config.toml
image_size = 48
color_jitter = 0.1
loss = "mse"
encoder_mlp_ratio = 4
encoder_head_dim = 32
encoder_drop_path = 0.15
decoder_width = 128
muon_scale = "original"
learning_rate = 0.021
momentum = 0.9
epochs = 35.0
lr_schedule = "cosine"
weight_decay = 0.0
Rows from block 4 of the encoder of a small masked image model, named by matrix and row number. Rows with one number belong to one neuron. Each number is 500 + 25 x the weight over its row's rms, rounded and kept within 0 to 999. All counts start at 0. Numbers have three digits each.
After each neuron's rows are labels from the 100 images, of 14976, where the neuron reaches its largest size: "patch colour" is the nearest of a few named colours to the mean colour under the peak; "peak on" is the class under the peak. Only what is clearly more common there than usual is listed. The data: Sentinel-2 satellite tiles (TerraMesh).
# gate: MLP gate (encoder.blocks.4.mlp.gate.weight, 768x192), inputs 0-47
# fc1: MLP up (encoder.blocks.4.mlp.fc1.weight, 768x192), inputs 0-47
# fc2: MLP down (encoder.blocks.4.mlp.fc2.weight, 192x768, transposed), outputs 0-47

gate.534:516457498497538471487496514486498504528469493472483500538445493469492575517509503518485483518512496541514486506494488484501463514485501497457532
fc1.534:493529482521519485536468465494463502504567501509511500488473481477523531476521495517512448507492519538506508501501501448506562530497495520498484
fc2.534:486513492516508505491509507527478532476569515504492482554504521544479526477477512508506502500504544464557482536504520499484514462493478491514476
patch colour: black
peak on: clouds

gate.444:485492532497504470468479505484486491476513483497480476490494464486495490478492508498470508502447482508444505492480502515499530506506510474483518
fc1.444:545479505509473523474505529524563525501487492503512491516487541536534494486492514485462490505495520503478506505500484483486505500483504514554502
fc2.444:474496485485514525500464549477525502526499486483498455502491476518463498502520513481481491462445474522485482521507495475486517473499474479524490
patch colour: brown
peak on: built area

gate.99:523519519507521495439486549490510547506450524486493468517509513483505484452550528500528468502510495531499528532505504500498513452497482515533507
fc1.99:523495517472537484482477535492499538527474541466502459503515477469506488487521509532494478540514495432526530491499537483549501492517501473515517
fc2.99:515538504520497491534505489518501546493554436514492513492507510482515503534523489515490514523485584461473540536567510468507522495474514477452533
patch colour: grey
peak on: snow or ice

gate.689:529530516506551501496483513530500518472487500475523450491497558537487516477501525491460477544484485522532487484468491520529515561493509502530508
fc1.689:495476567494488483526490503533516472526502503485518520518471508533480459490503461493480542475487450521468517549532509497445527525550518484537493
fc2.689:480538492526489508490499467559491489516529487523474525502495534506478534509503447505509536479492530507553502483492500486484518447478519463530517
patch colour: pink; white
peak on: snow or ice

gate.734:546467474529466548513488483480463546477489492510500543486479511552488517481507510503485478514499525523471502504495478520518508475486547520481532
fc1.734:464503526461509523520492467477484488504530492476518501513508473546530474485543468448487500519476528502537474502476505516411493468525470543510534
fc2.734:462482470465482537504511510520528476525445529477509459487502525506520475504485449507494443511471487504511514513447534522469473521494527515449523
patch colour: orange
peak on: rangeland

gate.555:474508497463487534510496504517500479498495497491487500472515470508520463479496507466466450518466446488507499460533502547525509524502470507530460
fc1.555:492470472520469500491509552515491486532477512523532529481543496499451471518536493480455493476489461441495469474501433505518549504493519465492499
fc2.555:513530474511491494469508522522497536513520463521505495500511515500480528504524488511512471463521526504500533510472491498509498492506497511504514
patch colour: red
peak on: rangeland; water

gate.584:484522465518511497468496511468505512475455492501527489516512466470503462529508532452519434482478496504523488533488508495504538538466523480489475
fc1.584:498500502507529520486483548501540543462519499512505541493500478523573516487496521429482481497516493478479526493533527518504523526462529481492484
fc2.584:558489497525522517478476535486519536486495480479496532507479513508498495499546529469474547523484515478501490460480512505512471481501509484489476
patch colour: black
peak on: crops

gate.275:456532533503518451473531474455460468491471487488521504542471534544498523476489482508515506480488531557473518473529522512458472544533552499526517
fc1.275:480495530512526455493501531459471464480508496483552492529478497530482529470511526522503506524531512478469503434533514515540504490485528493495523
fc2.275:495509454460493490520510504499496523499502487489492502457547514498549490474578512457519468528464498538499499507488488464533490510484566528509533
patch colour: grey
peak on: snow or ice

gate.686:498547470548466526455486528522484525501459523489545503507498522469508513546530506451452542471523475503466535495494503503520460500522506504490515
fc1.686:498529489488494477561511464503519491522521482539471487522531474495533501518534504525463533478518460501474508531530516540482498503493485453500496
fc2.686:510441512532523481522511494440502530520502519460514503504472515517522530501522507482451560516514494509472471475484493508542484495470444486482499
patch colour: green
peak on: crops

gate.95:488478491517508516503525509510495502489496549506549469509473489509510538514507521516505465510496482462531485534499518544513516496487484525473482
fc1.95:513453520487501462513524528452485511482467487500551462480513484507514478513519491494498512495498505456507467531518549537494509497477480476508493
fc2.95:501483528477512478475477539480527510472511474550439469511510525507494498462483513500435498480504527543477485480529537528502487521490499458526466
patch colour: black
peak on: clouds

gate.626:514502509462500480479474564494505451453511526502485490483555552533456522504465516526518519539486498518487517480488527475487504516523537495529481
fc1.626:514492471506545513506521497500513452495520473454477502507522486484447523514451507500506512498478489458523498477511506482499502482512468499490486
fc2.626:506488519543528539525507505439502545496506481488483539490504481476450489519443529528468480473551508531486461464526500499553536486510473490483512
patch colour: grey
peak on: water

gate.223:534475493535465510527499529540505487499457478496495482493509496505504486507500488500508501507477493465514500468489533523451477482547490517530501
fc1.223:473477464521534479570537504486529509507523528482494546539502493452533496505537455504516473508502511449472484445550507488490496505489491504533519
fc2.223:521477476499428523520498478503507510502495523500491451530531481483528492475482525492507488516471519448492483504482515519508522488495492454480503
patch colour: black
peak on: water

gate.536:481463498556484497481484475491497549459478505482507510486484492486535502491523520456492522514514492527528486511480482511541521526488489458480541
fc1.536:473498488542476451504506476499471518508477543566551525505485477488514461455465506484485526459506465509509484525516504493533522500529508505469545
fc2.536:491539496478497458578493464542527489522497542513467520504512512532511484521497471519564501512527498513480482550501517470524508479499453491513500
patch colour: brown
peak on: crops

gate.631:502470497493493522509491515514497510481504469454480525496543430530521533498496514515520515475515540499519502524465535523463483468515510528506491
fc1.631:522482502497486514491506474514492485462523516487516569532504462475483531501522553508482528476535497504496526523512516471469484471516453542483517
fc2.631:463459476526475532495494488504521493520537495495541502466490532529533442532530510529486500547498476481525508494549538493505466492477497443511475
patch colour: black
peak on: trees

gate.563:479485504552481498501497492456514493545481528488472493460521520499511541479509529470485489452456497492548541524487526486505514516497489499467498
fc1.563:538505508448542453497485479461515502507494503526479463488545554497500510477519523481490511501491478486521538491496537461477511468486462463489479
fc2.563:506510482529519517548507493479543553470509526469526520488488519483453502534510449533501502505521537518463557516514489508490441522499489518490505
patch colour: green
peak on: water

gate.595:501502461498531476467525517498479495492479530481494495557547500466518492526486538473525510474508525440474461510487467522488488501495511510512487
fc1.595:487494478534491540502525474511494500522422502478499513496508463467512524481531536481470504449499534473466479508536488514564554513497511490474471
fc2.595:501508546479461540499503503531532541504497500505513479475551492483546511468541513495529518489452523489469508499509473464488535482513481509530540
patch colour: orange
peak on: bare ground

gate.215:536523522519480492518468510499564500502439510511508483545481482486488510520473475482504546481546540453504504503455490502483502492475491507537547
fc1.215:477468487516499508458488517512476489529519492452485504495538445536490522500476527497516467491499479537478520540505486479500519498529465500474503
fc2.215:491510535517514491476502533502542548537481510514479445491515519482474514527483487546485458495510524458531501497497500496445478504525455503467534
patch colour: brown
peak on: built area

gate.221:488533501481467494463486500509546499515496478460465500496475466499528479475523489496446514519511533519536466473513500496463504490477479497474513
fc1.221:451516456488535539504540461514515504518531491479446534525470479498491474515532500470523497502510508508481535508488475517491537483487551540519436
fc2.221:547490514566489504521522533518505489507466458555461473521534529513500470493533542488513518478495503515490520453500487505505480468503500512481496
patch colour: green
peak on: crops

gate.387:483502523499493489503546505517459482469513479503510481515521519476513516485467492494511514509482484500462522513437554509511526522485500470472513
fc1.387:472513498546564486497541502539478514495483514483530488469558500445489483505446547529514473473471528487486551487477518528466538527499525483495519
fc2.387:534528531515512485476499483514487480524474526474490552520470442490535475506488487505542475517483514490474488509534491525522539473498495486506491
patch colour: brown
peak on: built area

gate.491:492492516535467494523524525461472528497464527524528504541463477498487494526463470493446512512525451536472469503472507517515511490542469523520530
fc1.491:485487473496523522516482494529526525509530518541457508523515477459536453499452426486505513538496497523491506522486536483501536520511560509513508
fc2.491:469535506549482510522482506461490491454463509503518481469462511543473497510511498466545470480466475460455514473478484545537512489505526509516479
patch colour: grey
peak on: snow or ice

gate.347:538550469464498501470463502505530505455502526488513481488505527481518532500472487486520493493519483502513550533492517494535497497479490478536519
fc1.347:493504504424463524514481511517492521498512513518520464512511483491516492529500498488532492492474489540462468533523546516499509500513520495500506
fc2.347:534499463513502534463512490457506464522502491523511507493504524478483501473460520506487560502530508501471488484488500481490525485454512521509476
patch colour: black
peak on: water

gate.349:512505473530517507491495466499494490499483463542490511543476485482514522495472463460438501529522503494494494492509553488486530463500461527537501
fc1.349:476479524503435533511520468517526514482461507504503483500504475518503490478497492495509514548481458529495534514518528455557493522521478445485521
fc2.349:510476506493511501499476490470568487517503462499479477515518489514511495491459494510489497508489502515472497495512498511452528564487490542489521
patch colour: pink
peak on: clouds

gate.391:504534508501492531535454507473534534478529474495501484480482514457524506473514479530438490498504479473464497523468509480531501476506499454507501
fc1.391:479487536540479450518495503484469470554489447507519496484506520498537523493481514511462466482506461499484447514527561514528553476516495509482515
fc2.391:524452521455520446493502503482471471513515482528490520524460533480506471513498517520533572530475559486458495548503480490552461504511484481452501
patch colour: black
peak on: water

gate.322:459503476502512502493522500479519470505512499442475534544500512436507488505511552511523478489497507458485525486519497470514474493526493530484501
fc1.322:528466545489553463537502495493544523455483509508482504510485482480478487473458490511488457535476502487464479551518493526511481484501504533532488
fc2.322:513461529470475547483500458513475469457481566469502456450541470517538488528509512493500519544498490507523496457485490469501472480500504502521523
patch colour: grey
peak on: snow or ice

gate.460:460497492501497499455516479544497491516463494521566503504476488490516490487485508478499492514532486498507511456532520492495481547512452523438511
fc1.460:485462471483502482494512523470542505511488522531504536487511503511539517511465519492501520513525491491450533544496523493477499524470515504497438
fc2.460:475476509547454488473471503501510519468534526492490523504457521547536503519500492521471483501468508522475488513473473499516529528516497505473475
patch colour: grey
peak on: snow or ice

gate.662:448518504534506484504416487511512490506506509447517505500479528521492545549548474552441444454522559492502473506517531502532479500472548515512528
fc1.662:514519511514490494485505509496496501513515471519501488485485462550523464478485495464545510570508524521496481503479481474479519513488517490479486
fc2.662:475542464514499557472537492498506501500513541480502508494517520513505514503465524490498432491484520501496500495531516504454494559440559532450502
patch colour: brown
peak on: crops

gate.635:510489464467479527528510499468478515496538450483530496496520511439506496515560483492485506452467476508564499496509505488473463471496478498494484
fc1.635:512522476475473508491551500524510497541472509486481515486478502462500499482558538501467490489467495497485498472524492490494514519455503516523499
fc2.635:457496526515507494491501497504525478462472483532490448479521460511500493485485489475498508512492513468456574472515495491476498555487526468514492
patch colour: brown
peak on: snow or ice

gate.743:533546518551529516468514442484487508484502539524532490513485447492480488510528531486507498534506516518509541503470493487478483502491545492527502
fc1.743:516493525535472495460512518486545472532543516549495495515471498514502483522492530519517477533511476508461521485483493490479501516486494468510477
fc2.743:474485513500524493487500526494494510500529523464468513498493547509468500525538440529519433487520476521513510482509523487519451441509515465506540
patch colour: black
peak on: trees

gate.335:487468514519520494544519469506492492521530492519468515464528497456539541522508498516513503534497440451541510508530498470459479472524454540498497
fc1.335:483544524550564463509541515492503510511463515467503499507544479515561529521512519529513464485522510504492521507519491522435520495525512489515510
fc2.335:495533526527521476477505475468505516487458513569517483497486470480504479483514456547535488504490506504464488507462518454498530512476491530501547
patch colour: black
peak on: trees; water

gate.38:514498501551505478522498471505523513491516498496544478529499496502510537493501502482516486497461503454466490480464529477485476543534566502511502
fc1.38:500458521506520506449489500482486493474516465515506499477542550502541488523466498462541522505528482521494447501500501478475502505508466464461483
fc2.38:477501484445489509457505489489504461504499520485486512509469520498503518509465496430503506481487529480496496514496530501539470502491450492475509
patch colour: brown
peak on: crops

gate.746:496464501522458526507557478505482551474502488441511474505509440527479469499530517485478498500547496516509503516498496477503473535463484514465513
fc1.746:512484512508514501470488464480496494497526484476479525529474486472471500495515468473510545526485458487501513482493527514489493499549512479548499
fc2.746:506498477525507571483549519506491514492527490487457503454508516520540494519461512458469529529515497480492489484510465495514491509555491476475477
patch colour: grey
peak on: snow or ice

gate.28:500458500554461486483503495502470506508471485509509501482534515480516471470488468487473500517522537521532507503478513512531474501521530529453479
fc1.28:481470487498523500494525502502528511516473538520491549492491489457449491480510540490450527515519576487481456476497499470528474540512486481516506
fc2.28:547551469506448505516451472460513509485460470511497482451495520521527468518525515523522502565484497509487508511494487502516506528495468478479486
patch colour: green
peak on: water

gate.680:518532510482459515495554467453501517510484476475495492517491533437524464502489484521484552479494494491492519521501558493466443496489513501452488
fc1.680:548509462527493505497465483555493510487492478497477486505514499495523523544506530531473517548500525493511482497457478511498496509500463488510499
fc2.680:529483506527481525470505532514487482507522507506495526496477502490507502516452501502504515508510513561521483533476458533495486500539484513468498
patch colour: black
peak on: snow or ice

gate.193:485505495521549493519548437486464535558499496528501530498508504482505465524463455491505512508490451494486493483466525500483528503502482512513511
fc1.193:530442505510508536508512513494498506503550467514479518483462464515483495471464519545489477444499484500487451520493484492499481484450486528482517
fc2.193:519510493518488484507499515513491547467470527493496487464535476496548500509573465506471538493502521497506478488468507492473505475486510525500493
patch colour: brown
peak on: crops

gate.376:466483505471447513457493502492509510448474492515526537506472513499486502516473506502457514447514474526494540523481538496515468506516535475515502
fc1.376:497544451461497497525484508470474513444476536519503494499512474566523479497539458483496506475536485478491525460445467550497464457480486499527497
fc2.376:482487497457482512537477517509495529490475541484496497502489481534512441485535531544487536515551483481526481480532463527506480503464487491439487
patch colour: orange
peak on: bare ground

gate.361:500546494523502464486541528530483484525554478539476459528495507479525506454500537501526540548450464544516517491458514527483508533511508515514502
fc1.361:465502511493492478484489477468483486528491508487488522518532499479514484477519484504498496488488463488490456515494498480521526502494500467512505
fc2.361:479453553527495510488476480491469489502518532515471513505520505491466504474501528477535473549504511540455468474516509497494558477493527492464544
patch colour: black
peak on: water

gate.198:507505530506524499513476516546516502499516496492465470508464500499526495476499467499471455460475486476522532533483484492503456550539527500490518
fc1.198:496510498452459499484512551484505516450494491535491528476531480534535472477532495517448534528500469515517478490483481531456489490487495515494495
fc2.198:521475483511506512430522518472481475485441483504471527486512498502505500552495502486505508480555537448509510542439510499477509450498495498516550
patch colour: orange
peak on: bare ground

gate.543:539490488524495512480519513481487485508495464440490528507481527482517498519500515558436513509506475480586502500541524550488540490464491509496520
fc1.543:514507489481545495502531490520497502455470523547508494454499506482513491539493503492534478480523474542530503487490493488463498521533477453480485
fc2.543:547478491487525508454491536492467473481520485471508523526511501495478541517502532478471525516510503492543531463512479487504517497523528526523491
patch colour: black
peak on: trees

gate.629:513489505493472487526504521498526464520529470499524526545519498483512451506516507487496520504520471512518476525497495438532515507513476502549453
fc1.629:497534504457511525476481519508504504447507512509497509490491537525531526493448531491548504500509522500496492472464502506475517486532501454467517
fc2.629:530535471496541493562476524488533490465510484465508508524454504501467520536520534516493495498507529508485466516456515483543516556464501458499487
patch colour: brown
peak on: trees

gate.633:521505495513484494479491506500488501545472536500504478518448514523501558491483464529517484485453535496527484491541525516503492547512488544514507
fc1.633:549476518523518513521503506481522535533513516519527511474495481453558504525467461467485511475491510435512460531491552470506476547504483518493504
fc2.633:506515505478484478506516458524492514480532486519455502533492484533527514459459516488462530561501508478507473518487507479512492500483460526502481
patch colour: black
peak on: clouds

gate.576:471530517479538501517543495496542488500515497475507511486540490489525539475513459516517496502506492504537476477480517526488512492519512493523568
fc1.576:495513493467519533475493510482518460510530489498522492493504476495505519518456504494508517521489484490522494469477486533537480493503484489520507
fc2.576:515553549477479508477491540491472470483541484556524504506486511495491461517513546502493514521544503486530515478484467546486556482534469470522512
patch colour: white
peak on: snow or ice