A small masked image model, trained from scratch.
Model: 48-pixel images, encoder arch vit, encoder norm layernorm, encoder activation swiglu, encoder patch size [6, 6], encoder layers 8, decoder width 128, decoder layers 3.
Data: trained on Sentinel-2 satellite tiles (TerraMesh), 36250 training examples, 35.0 epochs.
Rows from block 0 of the decoder of a small masked image model, named by matrix and row number. Rows with one number belong to one neuron. Each number is 128 + 24 x the weight over its row's rms, rounded and kept within 0 to 255. All counts start at 0. Numbers have three digits each. After the name is the row's rms in percent of the matrix's.
After each neuron's rows are labels from the 100 images, of 14976, where the neuron reaches its largest size: "strongest on" is what is common among them; "lies over" is the class under the peak. Only what is clearly more common there than usual is listed. The data: Sentinel-2 satellite tiles (TerraMesh). In brackets: how many of the 100.
# gate: MLP gate (decoder.0.mlp.gate.weight, 512x128), inputs 64-127
# fc1: MLP up (decoder.0.mlp.fc1.weight, 512x128), inputs 64-127
# fc2: MLP down (decoder.0.mlp.fc2.weight, 128x512, transposed), outputs 64-127

gate.106 082:134143083113163148146159121145145134156099107113116103136162103151136111084182136122124137131133139114165135112133157162157114162124112145122116127120086094113111151128113124184105136155128116
fc1.106 098:126193170139150141101168130114123097118142086145093122105101145114173129105137117138158122102125147139092109139135136121113071116091120081104115110122134110122135168163142137082097143133110131
fc2.106 088:143107151176117139130110099146090108119143138117153182111160178140126141120110103106090169103162162132152153126151145133157146133140132134111085133096167138135145111099159142138141067121103143
strongest on: trees (91); water (85); main land cover: water (47); flooded vegetation (34)
lies over: water (68)

gate.320 086:158114124156142130138149086142101116161140108071113131108114121128155125157119159139114093121112124138147104098151133150130116098101133147127105130118166130159115129137153123183118110159118169
fc1.320 090:133104140161110154156132159173147134134143117145136108113172137136128155113112119132111118148169136114095143201127102111094157119121098140076096114097153174145148103143124151150101104101135113
fc2.320 093:105125154149148088110137164141136072181095149163095106128167143149135126093179115141109141111164085104115143151088109160117132140121085141113101118127155128133117122129112140136135154109120177
strongest on: bare ground (54); main land cover: water (33)
lies over: water (33)

gate.160 098:112168150130110091088157132104133136124194163175122149151136135119100137136163117130123141127135126107159105110143067158133112145104112117143102125106128138142158157148128134084127131123152098
fc1.160 101:134120094100112084103138117096131126086132100119163150129174107134165138098127110156158100123091116118142067163100115153119142163120116130118119146126131137084141098120111117137191173142173134
fc2.160 088:133126129063074140171125098124139153141142134129113137075146145092137135133125180077148100123149104145144127104141121111096136085145150107119121140112111132120146141131139103142138111090126097
strongest on: water (74); main land cover: water (34); flooded vegetation (26)
lies over: water (53)

gate.384 098:162146117166118143167099112133141131127109139148127081145130152109137132146130171143151100124086099124125149126133091120167130173090149179092090108138143125118140144095159135151086056112109140
fc1.384 101:122068144107093123118144152134118110134144137143133153136129145134110129140112120137129117123149148115134150198108097109089130123127126131168137094115149083079117075106061119106128125129103129
fc2.384 087:140124109094109140144144152116124098136123146129095134103140098138133117122129116155121118117084123150143124136103107128087123169117098117181155088158131153087110116075122110129130136149117132
strongest on: water (87); main land cover: water (70)
lies over: water (69)

gate.398 111:082158114181116141141125100082091133140147133126119113105095139090128126102129149115182139109110155129127149129126137110132126135142112152133176133092142088145099149146130180116086158144105131
fc1.398 100:093098135154100159104071100094111137120131132116120075155140134135108133132137138102184174095112128115127118122138116154152097160113089167092152160102116139120113139165175145103092163135128105
fc2.398 102:128096107131109150138082121134082158087127118128136114139137116142138162164127115118107171105124140149148182114131104133111118150148113133130076143128134107155077135122125121118098168135127131
strongest on: bare ground (60); main land cover: water (33)
lies over: water (35)

gate.242 105:155155159118090103141100105133155133174145141129130159095088141107121135061168095133116092088103090136104153106115133164132141130115135148121116149153108093114130150117122138147097168154127147
fc1.242 112:122126126122129128129079106156139132121102131088143106195173143098153118106135108142110146128077170087142111160109068139150171127128057139107098139158109151100140141142141091136147111096119090
fc2.242 118:129114146122141129084095119168163168114148164140116118113136175138180100130138147169106131144125148130138118109136125132159158176160104169140098137102151108132119156141140108156128131096099108
strongest on: snow or ice (73); main land cover: snow or ice (57)
lies over: snow or ice (53)

gate.372 107:135162138119131129111092116129150183161130131089138122167113181173086122164149106116111152098122131159140121127165132127115167106142153133123112119123087110136120104101116099124107156143119119
fc1.372 097:156171088110119135156114101133132117112127102114136128136128131092120082153156084160150118108114149124155162129072165117137129138110129065159118143099117167090160171112108146109172115131135085
fc2.372 094:162130166120115134106119111163183142113138111134155138155135125114109131139090142075139117108154098136129151081140147118110149103120167135099125155078200173149109118106102120126137139130135156
strongest on: snow or ice (72); main land cover: snow or ice (57)
lies over: snow or ice (47)

gate.379 100:125113124110174135100142078150144135138131115108143149137116149103093143185130151122085116115109149129118105134156159136139113113176118110138153139102122119120131133148150121105136134146148107
fc1.379 095:147112112141109136091220119113091126132140106140129132152059106079121113123124167158141124146137121099139108136099119121121151162117132145130124118086078132138145119131158120175122116117127155
fc2.379 082:132113128113173137069141181089146080142150125117128137121090120106147109156121106154115115134123123102130049140121134151134145112087155133113157122071125145128118146096136126179126135093139148
strongest on: trees (89); water (71); main land cover: trees (46); flooded vegetation (37)
lies over: trees (48); water (33)

gate.234 097:095148131130121149112160102115135185129114130165162121157131133116152085137150116138141136155141136114067148207135117122121162139174128124118135143150102073098106152150173137174133129113132109
fc1.234 102:103164116141126136133154090134153131133102145152100124150109128101160107132133125145139131190140162130129109150142138095106137135147138083115167140186117125132128127137126101114178123094124115
fc2.234 096:132111118146137090143134140142133095105124142132134149111097079147135067142161133096129109096166091125184125101116095081125137115142158115123132103180097115133155149124107106112146120147095110
strongest on: clouds (64)
lies over: clouds (52)

gate.429 081:090122132101134104117120182139128124117180144128105109124129169160164133132123137134125129121135102157179124118135108136110129172100084074153130114109128139150153123110124086081176113143148160
fc1.429 087:094114114122091132116145094118136127096171124107108111145158136134136113132138133114119109147167126141176116128125172146125111145115083123125106168141138142154152096163092097099126108130166140
fc2.429 085:150169116160109105143121168156154090103136144149124104156111098170133112140122098090168130153106086102120110161120160162142134096131128110136146132125154126125112094130130105145103155111158126
strongest on: bare ground (57); main land cover: bare ground (27)
lies over: bare ground (32)

gate.215 112:093096143119135125178130105172095103134141114161098140144122098116137151108109103178144113119122171150158157161132114066149135128120135116143120134119169121154162166143074136141138153121083131
fc1.215 090:127097142141124066172153128108127102103116101133141095109126117129127111109107107131180081105103135097114172131123128115108132163153141124138131118144154137162174120136113130133142140116120128
fc2.215 092:143124144147090190165099133145131145097116130144148189128139149166110145122118143152119131163128109142145133096082123142108120168107122106100111107114109153141135151089163150109132098085078159
strongest on: water (67); main land cover: water (37)
lies over: water (39)

gate.170 094:154113123167115123143106118134128147152094118134097097184134128079143121113122156104081090111118128155086106164120162158078136126153120152138163098104149140155096177101154113159104130117105150
fc1.170 100:134110139150124090133093153116140128155124151129147124116116127093152136099119073142157101136091113117154082137117126118183141152077176117157147132126117101124133162142151107109120138128117123
fc2.170 102:107092124116097168156167122145135129125069172129092103103163148125155142090123135175149119127143105163129140110123147143126156142111134112104150148133139133132142139108160115115127113137079153
strongest on: water (72); main land cover: water (37); flooded vegetation (30)
lies over: water (44)

gate.286 094:115157181139115123115105112145131139167140119096096099158162101150136135158077090131129109141140141164136085147114134099155065152111130128131092102117162153094154148140140082115087154138123099
fc1.286 102:171102146080116085116118091143144107179122127113145088103126107080119103096114112089151148117115090071126130152140125147131170133099148159122099136150106135142150131169122164153154138136141126
fc2.286 092:100164117108135151142174151153097116158123151114097139119153123121149116187072125142144148150124118192110131124132088145137139153107089171161119149136102108143121104104156149113130113052133152
strongest on: clouds (60); main land cover: water (35); main land cover: clouds (27)
lies over: trees (44); water (30)

gate.305 095:082157087124141144101115176141107100107140175127095074131113103175133142112124130164119146103144163150133153132120170100125114120119117109145135127142151076126081110109149131170128119139152108
fc1.305 094:115138131175087142149102114172082128146104145134147102113171145180112142150142124095130140127137114142103175102166098088123132126147135150114131133133131117126126106121077119085113160111111124
fc2.305 100:154098157161142084104121111149087118162121122126111082142157171139151144114136135160145127106146105103083121138113117161152132162066117099159112130136125109144096155146140145126135106175115135
strongest on: snow or ice (48); main land cover: snow or ice (44)
lies over: snow or ice (43)

gate.253 107:158099110159120113075193118162124142150115122130137110082173148140190160114134154127086151144152107132119125123137135141115136131169099145106138137143149139135138105135156147152156102087087149
fc1.253 116:117075153133106113149096186114131129114127142135117149124092099173106105188141111163121142128141111160121134137147097099106138079128132094160138128136142127143129161106140118156143125135158073
fc2.253 104:128126160111129124143116161116109166167115089095150114124148119092097113106129156118150171143163142114140105116134134126166145083102126119160143123093136118125133154176124079139164146147091128
strongest on: water (70); snow or ice (56); main land cover: snow or ice (36)
lies over: snow or ice (39)

gate.485 078:107103163139136132137145160129146118146079207166120127133149108136178153099127120119097148147130132150147105127138118126119147154096143099105179139121095136161147123194124122144123123114088129
fc1.485 111:136125117120112113059132135123094138122164127125098092182130141169125146153119146113160129143101125145108117132084125094129127164139124103092132141105137133161128159135105151099090144106082116
fc2.485 081:095152112083107152110127140168115116095129095136170102120171107170115158119148159110151113093101120144100132150140101090112155131159111159114137169101145103134110131141134128124164152126116102
strongest on: bare ground (58); main land cover: rangeland (47); main land cover: bare ground (27)
lies over: bare ground (29)

gate.188 096:124126107142109165131147106072088112146146105164149118171141140099100190163152160155111123133118138127105150112149130151142149159143098128142135094088129147109090110098094074130121110137125136
fc1.188 099:158147113101121156146187109111113140154145090120073090123093102121120134166146133122160113137129098150129124124122081115140112191165129181118127129133144136124112171144122137111147077120147136
fc2.188 104:129127128120155105075116129107143128170117101127138125150120076105095121154117158148156123113144084138137169114097121100168105134134136152106102124103138166129114120111160128125135124112142125
strongest on: bare ground (58); main land cover: bare ground (42)
lies over: bare ground (41)

gate.399 097:121171092129119107113154095123063105097150138141123150161126166135144143139108152126137126095157119081181132100105136140111117119165123110083105174147086119155155129083132145126127152160148100
fc1.399 101:146173072138081151142129109086120140142132144129101123166164122127114145099104123170145115157111132128109124120091077118124139136154110122077128111105121134125107136132149185129120162089119109
fc2.399 089:143169112087083128137125148142145163161149158135097127139149104150138129128110175105134114109103107116124139123101078111136134119195154142111080130124105133090125163146101121121128127097085113
strongest on: snow or ice (80); main land cover: snow or ice (71)
lies over: snow or ice (57)

gate.445 093:136118154124139136155137091117101140129111097147117110114149108128143119123129116112146136160113148120112158124145163174198124129158122146105152139098101119081106149199167112128109098165111106
fc1.445 090:126129107155062122152114162130136136101133091160125145103114139106118135114160118141138117141103109106089104144112141089139120148108136156144118170127163097139112123102078128097085159141138108
fc2.445 081:126124087128076138099117100137117139104176124127125093122136163140103188136175124137150142096152092141127149099135120089051123114128143086107127128157168148087145113108139137158113154138115171
strongest on: clouds (83); main land cover: trees (42)
lies over: clouds (60)

gate.389 109:135126161115117164103117118166153119121121155101129140156146133109149147117138139091139156103145130102110143157138095150099093123112140142147100118120163135117161114167120176142143142105148056
fc1.389 119:121139138069121172166113164121145129156108145116182133122115129126154120136111163083122162147077100116129148095121103125164084153103125135127135104120122120155122132126139118082145147141126084
fc2.389 105:139131114126116117136109163144137141109122148092137131120136153172140087143091111107125108103114163132125121135082096150106123183115097136132119144165144097138130119098114100130116109105152110
strongest on: snow or ice (44); main land cover: snow or ice (39)
lies over: snow or ice (34)

gate.405 096:155103092112124162146152101143086084141111133118100122142157137138126138114108167114138130111109113111170101121153113109139107151109104141121098127122118114157103118150119157102121149166095120
fc1.405 101:146112122131156140145148102116113134135104092123110096130133096112140121113102146163078124128150126143100156132138073137122164121113103094115131123140083118158171131124168134137121127141164156
fc2.405 129:153133149145113086141161136102098163098104136111082095153152140116159133083098128117150150093123114098124126117126151127162134141109126091128154133143117123179176124090127153124119144120116146
strongest on: snow or ice (56); main land cover: snow or ice (33)
lies over: snow or ice (34)

gate.129 120:130153114116080165145142117151094135125118114129098133122121153082104100147147144110167166151111134112092151137097118144114136159121117120116135143110161117118162129131088157135109078106094132
fc1.129 110:124118131135153104127131105160161142117107059126177148118180163129154133088115136164129143183106126142123125155148137118149129120119139161139100092150077110156177107081138162136135129099144109
fc2.129 112:141154161109128103135139108148138162106115064148119144067153106074170127121143147181088140117120124107092099166137131090110123088107118139116131101144175142089141134135126157140160144146183132
strongest on: water (71); main land cover: water (36)
lies over: water (37)